config.toml
model = "image deblurring model"
dataset = "photos with spoken descriptions (Open Images, Localized Narratives)"
train_examples = 203450
image_size = 32
crop_scale_min = 0.5
horizontal_flip = true
translate = 0.12
color_jitter = 0.2
task = "deblurring"
loss = "l1"
arch = "unet"
norm = "batchnorm"
activation = "silu"
channel_attention = "eca"
widths = [64, 128, 256]
blocks_per_level = 2
block = "basic"
dropout = 0.05
attention = true
upsampling = "pixel_shuffle"
init = "xavier_uniform"
residual_init = "zero_last"
optimizer = "soap"
beta2 = 0.99
lr = 0.0037
beta1 = 0.95
shampoo_beta = 0.99
eps = 1e-08
precondition_frequency = 50
max_precond_dim = 1024
merge_dims = false
one_sided = false
adamw_lr_other_params = 0.0008
ema_decay = 0.995
steps = 7400
batch_size = 64
epochs = 2.3
lr_schedule = "linear"
final_lr_fraction = 0.1
warmup_steps = 740
weight_decay = 0.1
adamw_weight_decay_other_params = 0
Rows from block 6, named by matrix and row number. Rows with one number belong to one attention dimension. Each number is 50 + 15 x the weight over the matrix's rms, rounded and kept within 0 to 99. All counts start at 0.
# q: attention query (model.mid.1.attn.q.weight, 256x256), inputs 128-255
# k: attention key (model.mid.1.attn.k.weight, 256x256), inputs 128-255
q.222:47 49 53 53 42 47 42 48 42 56 53 59 66 58 64 62 51 76 66 60 37 47 49 51 49 49 99 76 48 58 68 54 51 44 44 42 70 62 54 42 63 43 63 67 69 39 64 22 38 46 73 57 54 39 85 47 43 48 53 35 62 45 39 66 61 37 39 77 61 57 65 37 54 23 25 51 43 66 70 61 30 54 63 48 26 47 20 71 59 32 45 66 68 48 49 67 40 64 19 25 34 48 54 47 20 95 48 35 69 46 81 79 24 64 71 54 46 49 65 48 48 31 78 69 58 62 26 56
q.223:58 75 36 70 75 58 75 39 37 06 12 60 00 27 47 60 46 77 50 39 53 57 23 39 34 36 70 48 49 48 53 46 60 59 56 65 59 59 71 49 51 46 54 22 64 49 67 60 83 52 12 32 59 59 33 44 54 61 50 54 45 49 51 52 23 57 54 71 53 44 22 52 53 40 42 44 53 15 24 47 41 58 69 29 52 45 45 38 68 41 41 52 58 34 44 26 32 41 79 47 48 51 72 29 36 46 55 38 41 54 52 44 55 69 58 66 42 68 63 76 70 50 59 53 47 64 29 52
q.224:70 58 46 65 48 30 31 57 48 51 66 45 33 24 77 76 37 20 66 60 49 27 44 62 55 51 72 41 44 43 52 45 22 47 50 58 75 38 25 54 40 27 61 47 49 29 84 54 48 67 62 43 49 51 62 54 30 46 61 39 63 67 51 69 19 61 67 47 71 58 72 48 53 78 52 45 73 55 45 24 57 39 49 22 21 48 57 60 56 55 55 67 91 50 54 46 67 44 64 67 53 45 70 71 35 40 18 67 46 52 62 38 33 49 69 39 54 44 55 49 41 31 64 63 67 22 40 53
q.225:64 54 53 50 38 27 68 46 64 61 44 36 39 18 45 39 58 61 63 57 78 74 48 66 57 44 42 60 60 40 49 59 59 67 22 42 28 46 55 49 49 50 44 48 43 43 53 45 85 30 61 36 30 73 35 70 58 49 47 57 61 63 59 54 62 48 74 33 76 49 43 49 61 52 50 36 59 53 80 65 40 39 38 51 58 57 54 32 55 26 34 61 25 58 73 55 45 73 51 47 31 84 30 49 53 45 81 47 50 40 36 42 53 47 71 21 59 45 52 56 35 32 49 35 38 66 64 67
q.226:40 49 60 46 61 80 49 59 54 37 56 39 33 51 50 58 63 40 56 15 65 41 43 56 35 35 22 21 57 84 35 36 40 47 44 55 36 57 50 48 64 21 56 67 33 99 41 61 51 29 57 46 23 41 45 49 55 53 45 56 44 25 51 55 91 59 32 45 41 59 62 38 79 61 60 41 30 51 52 53 59 57 37 63 56 41 93 55 57 40 56 47 26 51 46 66 58 52 57 62 46 20 52 61 67 41 29 34 74 23 43 76 85 68 26 45 31 47 41 40 48 82 78 46 86 31 54 26
q.227:55 62 61 28 57 35 54 74 50 31 37 60 74 62 47 51 37 34 58 29 67 41 79 62 60 43 61 79 42 73 34 57 61 30 60 62 43 52 57 43 53 50 35 34 57 49 49 51 36 41 29 42 66 70 21 48 24 53 34 54 46 36 55 45 54 71 56 45 51 41 54 74 53 39 32 51 39 65 44 61 46 45 70 50 17 55 56 48 55 54 68 67 40 52 73 61 50 52 45 69 60 53 69 43 29 36 53 36 39 32 56 56 60 44 49 17 60 55 42 50 55 52 33 32 18 76 10 65
q.228:56 46 44 44 54 55 36 53 65 32 54 92 39 68 52 79 22 35 65 71 19 44 51 50 39 47 60 81 43 28 58 30 63 36 40 60 54 78 32 63 58 52 59 66 68 43 61 31 34 78 53 86 50 29 64 16 52 46 27 35 52 32 40 56 50 70 51 57 58 46 34 46 41 57 49 47 65 30 23 46 71 70 67 67 74 79 33 56 37 53 46 61 58 46 56 45 42 41 61 42 49 39 43 40 80 47 50 87 36 67 26 51 57 52 48 56 48 65 59 44 47 58 34 29 21 24 47 65
q.229:48 15 30 60 55 66 62 40 43 33 78 58 50 47 64 39 58 36 15 10 56 32 68 50 41 56 71 43 56 57 54 39 39 42 07 70 52 47 71 31 31 43 53 24 55 51 30 80 48 42 53 46 54 56 57 48 35 34 59 42 35 62 42 51 49 42 47 70 67 46 48 51 42 56 67 35 47 34 57 52 43 58 78 44 51 42 37 62 53 35 79 52 49 49 55 48 55 52 55 43 54 59 40 34 69 35 65 47 47 89 57 32 32 53 37 44 42 19 36 43 66 44 54 59 41 75 42 43
q.230:62 76 59 30 61 30 53 53 72 33 65 35 57 66 45 55 48 45 55 54 33 21 60 57 30 38 35 44 23 47 45 35 59 37 51 54 69 54 60 58 38 33 69 30 59 33 46 73 39 64 43 45 56 58 33 66 58 53 52 63 47 54 39 50 27 42 48 70 27 65 58 66 42 48 65 59 65 32 44 54 29 39 23 46 45 55 34 68 32 47 70 42 58 61 61 57 64 47 68 36 45 69 53 54 51 63 57 65 47 70 72 41 48 42 50 57 22 41 45 39 47 63 42 71 13 25 69 42
q.231:68 77 28 63 46 31 65 52 29 45 57 55 41 66 44 38 57 50 34 51 70 27 24 58 50 80 88 49 40 57 61 40 52 45 58 64 37 51 69 60 48 18 45 39 38 42 35 23 43 66 84 64 75 20 42 48 37 55 43 61 93 54 42 60 37 64 31 67 58 67 55 61 62 48 45 57 17 12 36 50 54 75 49 78 68 44 45 29 66 32 59 47 53 57 46 34 46 35 50 85 48 46 37 42 86 39 56 32 40 78 55 68 80 40 26 32 64 80 35 64 68 67 38 24 44 65 57 47
q.232:43 26 24 45 54 51 32 49 41 54 51 69 48 40 62 51 65 35 79 61 61 51 21 56 46 54 50 33 61 55 56 66 40 31 57 51 35 61 64 54 47 56 63 75 61 49 48 40 45 48 55 60 31 47 62 39 32 46 59 20 54 49 52 54 73 60 42 29 58 32 53 19 45 67 68 33 36 42 31 59 43 64 20 76 28 69 58 40 45 38 44 58 46 43 31 55 32 79 46 46 31 19 67 63 66 60 59 34 58 43 22 62 69 50 44 62 68 74 54 52 55 45 53 59 58 66 51 54
q.233:61 57 46 45 59 63 38 48 43 53 40 63 71 62 63 33 32 64 13 50 35 45 47 20 43 62 57 56 30 51 39 66 47 31 51 52 53 61 38 69 70 47 84 50 45 23 65 32 74 34 16 49 32 90 00 60 39 54 51 66 36 52 59 43 54 43 48 65 50 54 35 56 45 30 37 60 53 58 68 43 43 35 62 61 40 52 64 65 62 41 29 56 49 67 72 56 45 59 39 28 68 35 59 53 63 58 43 63 34 52 40 53 64 62 43 68 53 36 59 71 59 67 48 57 49 42 18 45
k.222:40 58 68 42 66 20 28 67 63 49 47 22 76 71 45 52 49 54 40 36 63 62 22 65 67 80 52 34 51 58 51 65 66 62 54 26 41 70 55 51 59 37 67 07 55 45 43 32 68 78 37 20 18 56 65 33 44 47 77 32 42 79 46 40 71 54 60 57 40 66 50 50 50 53 36 65 36 32 19 39 79 75 55 49 66 58 57 59 47 53 56 52 52 56 48 42 55 58 40 57 64 61 32 70 27 49 73 83 23 46 52 27 21 31 46 48 46 22 40 54 54 04 52 69 50 56 25 70
k.223:72 65 59 52 58 58 75 39 38 45 42 28 75 53 41 25 30 49 40 46 33 67 48 59 93 44 55 58 67 46 51 35 55 39 55 56 32 51 25 74 19 67 39 55 30 50 35 43 48 53 80 67 47 57 45 58 39 84 51 37 87 47 28 13 69 32 61 29 21 47 46 28 70 62 62 58 44 36 39 72 70 49 81 34 59 32 35 42 51 46 44 16 66 44 57 37 67 45 64 47 39 70 70 37 31 43 37 50 40 37 60 45 60 70 29 67 45 66 37 46 61 52 62 43 54 75 46 42
k.224:54 56 47 61 78 63 62 56 47 49 38 56 67 67 46 34 68 46 56 30 59 37 56 45 42 43 62 38 24 16 56 35 64 46 77 73 45 44 76 46 60 50 74 37 45 55 66 54 62 59 71 50 52 65 54 68 37 81 64 50 28 51 40 65 63 46 50 59 70 36 39 53 54 66 44 48 35 41 52 50 68 43 67 35 57 48 59 19 55 47 40 59 48 61 48 72 46 62 77 63 54 67 30 60 52 00 54 43 59 49 19 81 57 46 38 58 62 49 50 42 26 83 37 11 46 48 68 84
k.225:59 35 47 58 48 45 62 70 49 35 73 41 59 42 40 66 48 40 50 40 59 37 64 52 53 47 51 51 58 63 60 63 12 24 35 43 66 40 51 57 49 60 40 49 58 49 29 39 47 43 64 46 51 54 46 33 55 75 39 50 56 77 32 25 46 36 64 42 55 53 39 41 40 52 30 37 17 62 34 62 29 47 81 49 43 82 53 51 41 37 37 50 39 67 36 52 51 61 33 58 54 61 60 80 52 52 67 72 42 16 46 48 47 54 79 27 63 53 18 61 57 55 54 50 26 52 22 64
k.226:78 38 38 04 41 33 58 99 71 53 49 45 15 69 44 38 44 49 34 63 29 81 24 44 50 52 25 54 55 75 30 58 43 51 63 61 48 56 60 65 66 55 67 64 27 53 78 59 39 42 48 53 36 50 55 61 42 26 62 60 54 12 68 41 46 56 47 35 66 49 65 56 52 55 61 77 79 46 52 56 40 85 09 81 40 43 29 53 76 56 72 58 46 60 33 58 50 47 60 46 64 53 47 61 63 65 19 42 70 42 71 69 43 46 44 36 24 46 61 78 56 56 71 82 34 27 57 29
k.227:73 52 49 39 83 55 46 41 44 64 32 52 44 60 31 28 46 57 70 41 60 65 44 39 27 61 53 49 61 54 51 38 72 57 66 40 71 36 47 33 59 59 18 55 38 56 30 58 57 68 30 58 45 83 41 52 51 41 44 47 60 59 48 54 62 58 50 67 45 64 67 40 70 56 60 53 67 41 58 42 69 28 46 37 37 25 52 47 37 50 34 30 54 60 61 59 58 53 81 52 47 27 43 27 44 55 27 61 59 49 38 63 69 39 54 54 56 42 60 64 43 31 77 54 26 48 68 52
k.228:58 66 26 43 60 59 33 62 52 41 59 75 72 36 36 19 33 54 60 67 45 21 46 25 89 44 67 49 52 51 52 87 68 14 65 57 18 73 48 64 42 28 69 46 41 53 38 48 64 43 38 39 62 38 45 57 21 60 21 56 46 39 33 51 88 61 17 59 40 56 73 54 21 83 34 73 45 48 64 35 80 46 60 56 41 71 62 63 27 43 43 34 44 59 25 38 67 73 50 23 46 32 54 48 70 74 45 58 59 74 33 47 56 56 27 57 69 68 69 17 37 75 05 47 49 81 58 35
k.229:36 54 40 43 80 19 46 70 41 53 40 46 50 55 33 81 78 69 61 73 26 38 35 47 34 42 43 50 56 48 44 20 43 61 60 56 42 45 58 43 37 50 66 59 50 52 49 35 51 28 42 54 34 52 40 34 73 33 33 51 36 35 49 89 54 45 66 56 61 50 55 45 50 47 74 45 33 29 64 43 37 60 41 53 39 51 30 42 59 32 55 51 34 64 34 77 75 33 58 54 39 61 51 32 57 55 31 55 40 54 40 40 43 73 74 69 43 40 56 41 49 43 74 60 48 48 60 52
k.230:24 28 61 34 57 48 39 29 41 72 52 35 68 45 60 78 40 72 67 56 30 73 56 52 47 63 55 56 56 42 43 39 47 70 57 44 57 32 34 35 18 21 69 71 43 56 66 71 69 45 21 53 45 54 44 45 70 53 30 52 26 60 52 43 48 44 18 50 61 50 44 57 40 14 63 68 43 58 61 36 65 70 59 16 66 72 46 59 34 73 43 50 36 58 61 60 36 21 69 63 68 73 30 34 60 42 44 57 38 60 57 66 61 50 32 60 41 19 42 40 49 41 58 68 68 56 57 07
k.231:62 65 32 15 39 41 53 20 38 58 49 71 60 35 39 40 35 45 76 46 39 71 46 52 66 29 94 63 85 33 78 51 56 38 61 28 48 36 92 47 40 45 36 60 52 99 35 54 56 50 49 78 82 72 40 63 25 44 62 65 43 50 49 53 60 86 28 43 40 55 57 59 49 51 24 38 71 61 50 34 34 37 25 72 52 44 65 63 20 44 68 74 56 48 47 01 65 40 65 46 43 36 67 34 66 66 37 31 73 75 58 26 87 37 51 35 48 51 72 53 22 68 56 40 34 57 56 66
k.232:51 58 51 46 19 48 60 33 50 50 53 38 37 32 64 49 55 45 32 22 24 76 46 68 52 44 70 61 46 49 45 66 51 50 35 65 45 55 57 74 62 41 52 47 69 47 32 62 46 58 42 38 66 57 59 65 63 54 59 61 50 46 58 56 52 60 46 55 35 67 63 59 38 69 38 56 50 58 45 36 64 58 37 91 40 52 39 45 48 53 66 48 47 44 49 47 62 54 47 31 43 58 42 60 51 56 57 43 48 40 46 64 44 40 53 47 57 28 50 55 55 46 77 62 62 33 33 48
k.233:35 49 35 36 56 74 26 26 37 45 42 25 69 35 51 30 40 47 59 31 64 41 58 51 37 26 59 60 72 70 11 60 70 52 36 69 48 38 59 39 23 64 72 43 32 74 48 28 40 46 40 66 52 55 45 61 71 28 82 55 40 54 60 51 49 53 60 63 48 32 40 42 47 46 68 37 50 42 47 65 39 59 50 28 43 53 23 53 27 45 54 45 54 34 56 61 48 55 25 50 40 49 41 44 55 40 56 39 43 65 54 32 70 45 62 62 57 52 44 46 54 22 38 65 37 59 26 63