config.yaml
model: "image deblurring model"
dataset: "photos with spoken descriptions (Open Images, Localized Narratives)"
train_examples: 203450
image_size: 32
crop_scale_min: 0.5
horizontal_flip: true
translate: 0.12
color_jitter: 0.2
task: "deblurring"
loss: "l1"
arch: "unet"
norm: "batchnorm"
activation: "silu"
channel_attention: "eca"
widths: [64, 128, 256]
blocks_per_level: 2
block: "basic"
dropout: 0.05
attention: true
upsampling: "pixel_shuffle"
init: "xavier_uniform"
residual_init: "zero_last"
optimizer: "soap"
beta2: 0.99
lr: 0.0037
beta1: 0.95
shampoo_beta: 0.99
eps: 1e-08
precondition_frequency: 50
max_precond_dim: 1024
merge_dims: false
one_sided: false
adamw_lr_other_params: 0.0008
ema_decay: 0.995
steps: 7400
batch_size: 64
epochs: 2.3
lr_schedule: "linear"
final_lr_fraction: 0.1
warmup_steps: 740
weight_decay: 0.1
adamw_weight_decay_other_params: 0
Rows from block 5, named by matrix and row number. Rows with one number belong to one channel. Each number is 500 + 40 x the weight over its row's rms, rounded and kept within 0 to 999. All counts start at 0. Numbers have three digits each. After the name is the row's rms in percent of the matrix's.
# convs0: first 3x3 conv (model.mid.0.convs.0.weight, 256x256x3x3), inputs 128-143, a 3x3 kernel for each
# convs1: second 3x3 conv (model.mid.0.convs.1.weight, 256x256x3x3, transposed), outputs 128-143, a 3x3 kernel for each
convs0.183 111:498568479539474518482492519445473604507508537530485535490499484562559413487471494451510561486523518513517483543507446548491532520517539525469485588490509473522501519511511578551497579410503608481402561483469448462563492525471494440488510506487435569450455481555489517513418546520508485617540518496483465539478467446534495419560501427520541474450468513477500539526512491483484556463525486489547542520475490569570447600510451470538478
convs0.184 112:493501545519429490532517446481523451525452531470459507555477595476453557546500417589457501497561501507566434464558429477508493420492508522503514477514467454465486560459529538505468447495474546478552460554456483532506503495512519536425531480470576461443564513540408537539505491516477529499466525523492533532530561481507530470474523511424506558442470477423525487509487432478455493481379459460482495392470512510564513496497521534530424
convs0.185 095:502486503527492488587453555489512474457450508542545519559564498510438501481458527449452556453422595529540536436492520562486517518568487455558514591437486555457480518468497515535496522531574507487427508414530518448470456442564461438548481467534471604488509532488513568488465502446500451491528483480567448507546506467486413532506471502511503496486492537483455531534489563517448473484490532517564567538486516593513431467475518514545445
convs0.186 091:491552538522442579583459474550476513452458519480510469473518559490537565514477505478531534549529486540490476524459497485478533441465518510552497562476487496504415482561449543564460481503568472513486455550502454484542483400564528476509489464508500555449544468481492455530554528527478517452446496482565509510493472470532451474497491478488495527549478546506488544492514522477487483531449451577506458480451386473461557408470529411476527
convs0.187 084:490451520532515483530533463500516537526486490510516542548494459533522427452507511537485569485507490532522486480425545435527433475472465491510434436551470505542467455474491521551517516488526492535474533516495545456476477445463547487519545456446498566499510482503450503439479407487477558538523516480515508541542474551491520451495440510484489549532507463558501487450490495540483539500589484488607534529537520454464458545515475511484465
convs0.188 111:532508466499487570513523531521526477448517583513500489567518484494496477464544481518541492535512520504522493510482579493553490515488465525543507520514582382510453458441512565503474513524472456470496521514507516506516530477471575473513510428501499464456532524470493523529544509453423500461515558480509531464447516526531428469500568525469451459508521503532506480467525587524476497545505487548557473454500572502481516520530521463470514
convs0.189 072:516456473495483520467518476578478565571511534489529583513527541415446451563531410471467494438483567568545474532493475493451458448545532493497472490483489480556492565497514383528535496542472490439510489539440540500501473523502498574461500534516520539539561564506466497526525557514513430550489575511463517474526514554496488493498473551526535492476546506503525532515504516494465444433487443453470416530460459494489517478525444460486472
convs0.190 083:485474472498495544542481572510534454519500511471500483466660439505524511506492498427510372508507456546517436568456468453557509521492495478478520430460593461537498495486441475551493467528528506513530495498502472538514483481473400514504450492460468465479551482500451466487454464554509514514518472483482521494519455482551524456512514511541486491469503476473538482517475526485471436501569426543503469489498453482496502470536475554506490
convs0.191 111:489481531651493479507487483519465537555404475514508487477470512473566559500493503524454484491524545489565529545446525530525425451467511503483467591453501505425473509512509520510563496560522503414557485513524492527499507493448544459529490512464499509536544502478529463451493483549512534402525529527475462463519483500502542482477507450530508469479451514447451506499485537512486453527500464507459478487490490587467410508445585463502491
convs0.192 109:551555533470413476500452486474492562519487461509462496539587497494538523529487525458489508476516555500436455529420465499436463471509469481490480475529497519522506493447586508427439526541461505507505452493513482490532581456539465521457457532509592462488461549464510450550468535557494518483535502483516458492465524467474507524484493468522455514507467515449466494528454456421453541530535399563557538532519573504538504525521536546448500
convs0.193 089:531492494499551453460487510535473513524526497463406520492508445465517542517450537474475594530461568561412494563498473494551459504496590496522494510491469468469551438477510519470505526443543498505569511513519492531465505529537602459498568521513473505538595473517516529494467510477517421546529528537487564529538490482457444514483517523423542500499493519472479493493515505504548462557457521462465556494597495491479485518476531512494505
convs0.194 103:552497443483516512506544504542481525447549458533458493482473448544538503588461461474499517587528491547439525484413474526500505506518530478470512543507538509436497545590498516499482541587431493469490495521526545478514513525466482442459489475475435444535429543540572523502425528429528495532508456508494532466510492492522460489492491468508526494475510493497530464476499513469504588405497467576506484531474575513505474505488461541432548
convs0.195 098:493542462470478469526540525434493535493467505442570473438495473450500585529523474546565471506486453632498478578503543490472515446467555445539508517510452487503483576437484411497540574488426515506504552543481441504530519561455501477501515522616506506523589532461475475458501572476507527453470532529500469468445526472591609504509510513431452556545500492549511500513536461520466559491510441559566401525582501433530508484536518485550554
convs0.196 077:525502567566463533507488581507494536444459417524559584480435440505563522484541604540532534482508507481430421458452493575510563519478551474566534533498452455461446506537541594542494458518530509498529565479445496436456479508479576474509516497484525497510477504570597549480538539549430554439502475517495526494443507468516459519476483477518490570485538510515491483487545519545468508442491455514522458561499409533475467515464531474501523
convs0.197 095:513492459484554469476487478457430518551589432535492471492526450521614439602430477494513515476659394529507502524430529556444522521462508498468488418533473508453501493523487447504522471456508510468500455569530482455501511470540504469479469447558502468496509530476561452513393540553452482477505461515510502465509551476493427586511466480508487528520491503486473477475516460520453482503580494463513436473543500491520518482504500519496480
convs0.198 110:506490481506476482442600519453529526482492562510507523471462517484462518453500538476521505466476506472498535523517541520535487496476572472511438464538487437602512642464504502429489530444531501454494535475505479489545505580544476508534477585526511490478527575470524539468525418531464447462505544454518517441552408485626561507495490501500428520531462550453414510475508509479533415522545516573511513511561537483498444464478523474472564
convs0.199 075:436494496494517516531464476507516477604601520471418445519497547418360478532491490530641508535487558497584495609529471500477459558548459507492454453485525572453517538606562538437563443510462483495430490472562500476515426493571470540475461549497490518499535513551487516477556537517495567572548509515459562529494587496531509501474450483512490477509540444486525496520480446439494477456462549572453516540534521468480465469463506537457477
convs0.200 109:552451468476455468501516482495459466543473449448504496517447461525470431519405476513513457429474503470489514481536457488490521477557413553547487473481501467475498520511541467477505462497545540508421424556565523470462470567434483495442561513511455524523466486479486526519472478561481518570553553530496450570517489414461419549453493492447441464541426544540486521544520422448569554505449527475476544476483534533555462582524452527519418
convs0.201 099:391538513510578521507481524553475506480453467515474505543545588420578477508597466474427556514541458581539436545437482567508462503560469508499517461512489469569573510483549482577508497507497518411500463489463467490487406547604577463489494545439523544525524482498531536478446445428415584504465451544478515499510542439524518452508494482451530497488465540484466553496449445624534445584453532581514400568489530452492518459571528488512462
convs0.202 084:507465505542505498530540540484472416490441568560453495478364468566534506440583518459506461531467478535518476539540499597465552486459485485450452591442414453533517555517469575565480462531480554495494551533439550465505538457475523469468499489458474453460481509543563527478500467528412544466525438473520517440513469535437497522444499473516522496468528458490508533476511513471513539558472541555622471527383464534468487436480475453507537
convs0.203 102:483416562489475517493467467465548514470444530466506523459479494585486424556538480533518521552499487473542557542574419455545502470433543527521508453485567512514467513547577508465566539589438507507507515549519563502431563504450503522426509515542460553602487564460486491495550476571505493537532461521575507471524532553536551470520480481519423566449516472530494530462433581462438461555572548527423477496445473490575432479481489511461539
convs1.183 106:456451508496539499498472563455506461580477494568520488517515515505465486515466471537437489516520531486484418495472537477514520455527522516523542448543486475504482479575485477493478465524528506523519512499476505547492526490455484495541538489493461486515553440556516453543497495478491549498469512547539532520506478490400537568509533467526492485520515471475517562540468473390519617509481491483509530477470514499457469465541537463506522
convs1.184 098:470478499505440483548524449495543434561472472483470495531485474519478489488533490531446462530498510542460455459491560494500433517453513480480483430538517478483551529457472569518425506474510523439498573460511462535473564477528527422525473513434570490566433616469513486463487474484518560523417417395493550427457523508483524566452491485502491423579458469447480553492403509437420491513458483515504490479533523530449483532453492475529579
convs1.185 094:541576513473537547519501531489506553463506489522556535509453447486498542498555473537525460469534506542520495510449486488408461441436539451463566428517436523474519513527497517480538515484468501499549442526525490462502547506528564546547453516497473450507463504478501471533512503537582485501445458565475548551438517516526472519544550468510527475442571544487463522432515455551484482502508461459490492530492478499500490483540525470494486
convs1.186 088:507540440424525500533480502465576486489606498442556471511486507500538513485502485566597447544534463495509502530496511497504508507503462490471513500499506491494531451521544506516478471516549531482550544482505439508533531477518532432483502468474495547559448530515534465443465516475538497441401418459544490454471461488490468479382436445568476489533457466558422474509518524450451446525511499529504487529446499494473456434508473489467446
convs1.187 079:497504461543434450449524505471480533470465509481524503491518537527522469560496476481485499469476453515501436519486474465476524437511441609497492535505495462451441374501487477458526494485506472586483499501493537471541506481509534548490552486521462558533495513501503492524432546413528525529518522481520436531442446493575473503484451567510463545478518516563496488490462570484488511501510510451467486525363446486497497468524534449501589
convs1.188 119:437503486476560558510538569480551513547488581479454460445540534461476521539519449476517476514499449444489574532502516469489463419503498495544556515511496479490481536417501523490517471572511498478466492488472505585518505513493471500436457477501496387536488508542544465468505508492523501528486548462524538488483510526487431473519505492530501527502512495459507484530514520478523552466468507489484461477480444569502513499536493511477514
convs1.189 079:513516566522489405530535504453521510531475506482436472526533428437491470513469485488481530531508467448492492532458587393428488486557472528444507531496512482517545517505494457487487546460476458528477433443552606454464495481473555516522561516494470538512465490482467513476565521536491523532740429386550555521506514503542545519586488445523441504498470572417482467515487448558516523503506486484532544468532600525542498494539484533332549
convs1.190 086:484511436487494592498478523516532448514601496508502455563544484501587521494509552473460511467461550537548470516426496497498573547490512481491588490479551513529489496501485514550490509555530513466490535575434474499528518524423454454444463453415546473486629424441517453500497534353506531436413552547446522523482526564447504492525362558533432538516491517553520563486524516512388495522540523542497490544513462522523454452509478463476574
convs1.191 102:480495512534474449498473506499516526500543522480469460499503477465470550511469488470516441510509435459494456474519540531495493570461473506519507465477503497543503521471539424513530514523471522516506506481499502567477440473528555484464515560509526497510514535473443544434517504433523451467484486467573475541506519551530450496486513497571447538482423489559533477425441528492483469470459523484475501510498465463536537514517511512486501
convs1.192 099:472539499482444494531525458447520502488482528482473480458477506473511471501470460545513428457581482477484495505433504489459449537561440512426450480440536476477557556517562468556446458497465447520548516501509519475479443531505450472505429565480439529527460486513483531426507514509493510520421468529502494552506484492552473496491494558463501525501547474478609526487485521496509554569487486469455479466501510532522501471475489511476531
convs1.193 093:461512505442457517442524500474526547483486456474515438430512473440460535592534468476488445430531502456513541439543519544543459575521464500545454502553482488431506475537477510501517511494473459548430528503564565456473550471498520469466473535508471471573506535481475570522507445529540554526577446495505520511567517559552512527439532512433544561498549507504517461479462475459479517534502467550537454468489474438533584450499492497561515
convs1.194 109:542532452442540516494471480525499491463506536488451491489499476569586497535504491488419489504517456557497476500458443503494473449560496500463545485445429472525467566509473469537472485444461400536420446558463555520536438481515462474473517463503482511461484486538457543515400530393572421490555477670507461512451487487477429462380490460483518448402557440432490550430545556511463471496487546543523468504540512538468511549511559480531511
convs1.195 099:523527525545489498539463541461514489520502494462499528445552486449466507517485472463521429547481537491530436487439555531537463416560439552481423480472484502480523475508403506531488488546448463547429522448484553412493474497476477556510501466421462513497502507492485429544505538523474528555693480481540492454478529519461503532520543510469578507418482523533493456535580450505508540511462487505471471475449525434520489515529507597501535
convs1.196 107:641485552442485462486522498514471562534514499520542491541485505483536538483497470572508477475501508506504494443526461448545403515539561436521472500448489521527515496541448463479487485497535438565415545521524458495472418521509488552488537538533502445493478514488520512498399526496744478634457505500493497477515474496532531479458530455424578459519521494457530529469524549517502501508517508532518490475451514575499473618421587443507513
convs1.197 108:487522515456477535517505425512478517519526460495529444470601432507519592559397438518478486526510528491517495518529487492574527482645408514494495445482486540548503511557460473535511541434526467703404482494526492440538477497441522477470536541466453473493511505510533546519489498454485477577503427615473461572487522438464502509494519488458700401463578473498505533504438493485474493512455505505480472523461484516471505538462597502490487
convs1.198 105:515523514457508548500492449499437481455563442502563480464517508476497523473540554498485519509528451469508487468490500500512527472528463546537459434494549520458494494535533487486465507551492498480515524503484495535512448504542468494556507486474514452526528498534520462497504502510513471504505543519484541428503469462530475501500445481498484527476516497531606536502497464507367596481458516483486521505509453479522503482484547472530595
convs1.199 079:489468465501497572573496425527506485503474540490475459506500477508620513495565499560486491521477501503502528521446585503571516590521489534542506448492447560516459522539488515454483463494472385572525507493514556472443533493584500569549439571566545469522497463481431486499474524431456522521458460606493522495484541541426543529511424509543616459360664557538516491513471549467458505486509536509513476513417484454496525518471461488509418
convs1.200 112:492474545538515486499547491486593542529502472539513483494478513480465449541508494478427546529485524544488425508505539478554514534484495481503550520486508515501439483513488543493484455478559562507438442468515520540514546516473489494486495481562526488531520473444520466440520479507468476511505480452440489561542555469494528512498511497522507498492495484410434546537493472456519510495515516478507528523491519522496477548490470449452516
convs1.201 100:434484509479540521455491534537560478473493462525460490505476535573498506469496524497458467538478507501518489555483473553631479508504472560448483474514475487479543513560492503392470504513508560520414549451498526569490428485491524446536483505516486488564498514535423480527478501453549400496534635587557513441485519424498512496472460469591536445532525447502548486532499470450418549542524490536497482493503518484501473521436509501541616
convs1.202 103:566453538515479454444454477499519455534514491493496512519399455511473490493595538538494493516489442486533550568526505548535409441437472552443576454477486499468490491498445458473493484468481495448396591638524505504546532536513488516515544550521465489483489477534502495506464455459644534591539460457504536451523524474554502430531482462517498472486580446441476535498465531484473517472517525495486477578546490519482488641461550566509511
convs1.203 100:485486490501496470457479541439518566481474589451435495477488505483477532487554528496522533514479545510492472461549508482473448529474445473499416447446527525520499536449461462545466521505524486477509479495467515481517490485566534530510452542453510501461530392551412534514473486522499475449479568494520469468510504498563594510451507484500535524431500486473478432446536510454566393538507518498480476502491467412502532484540428483520552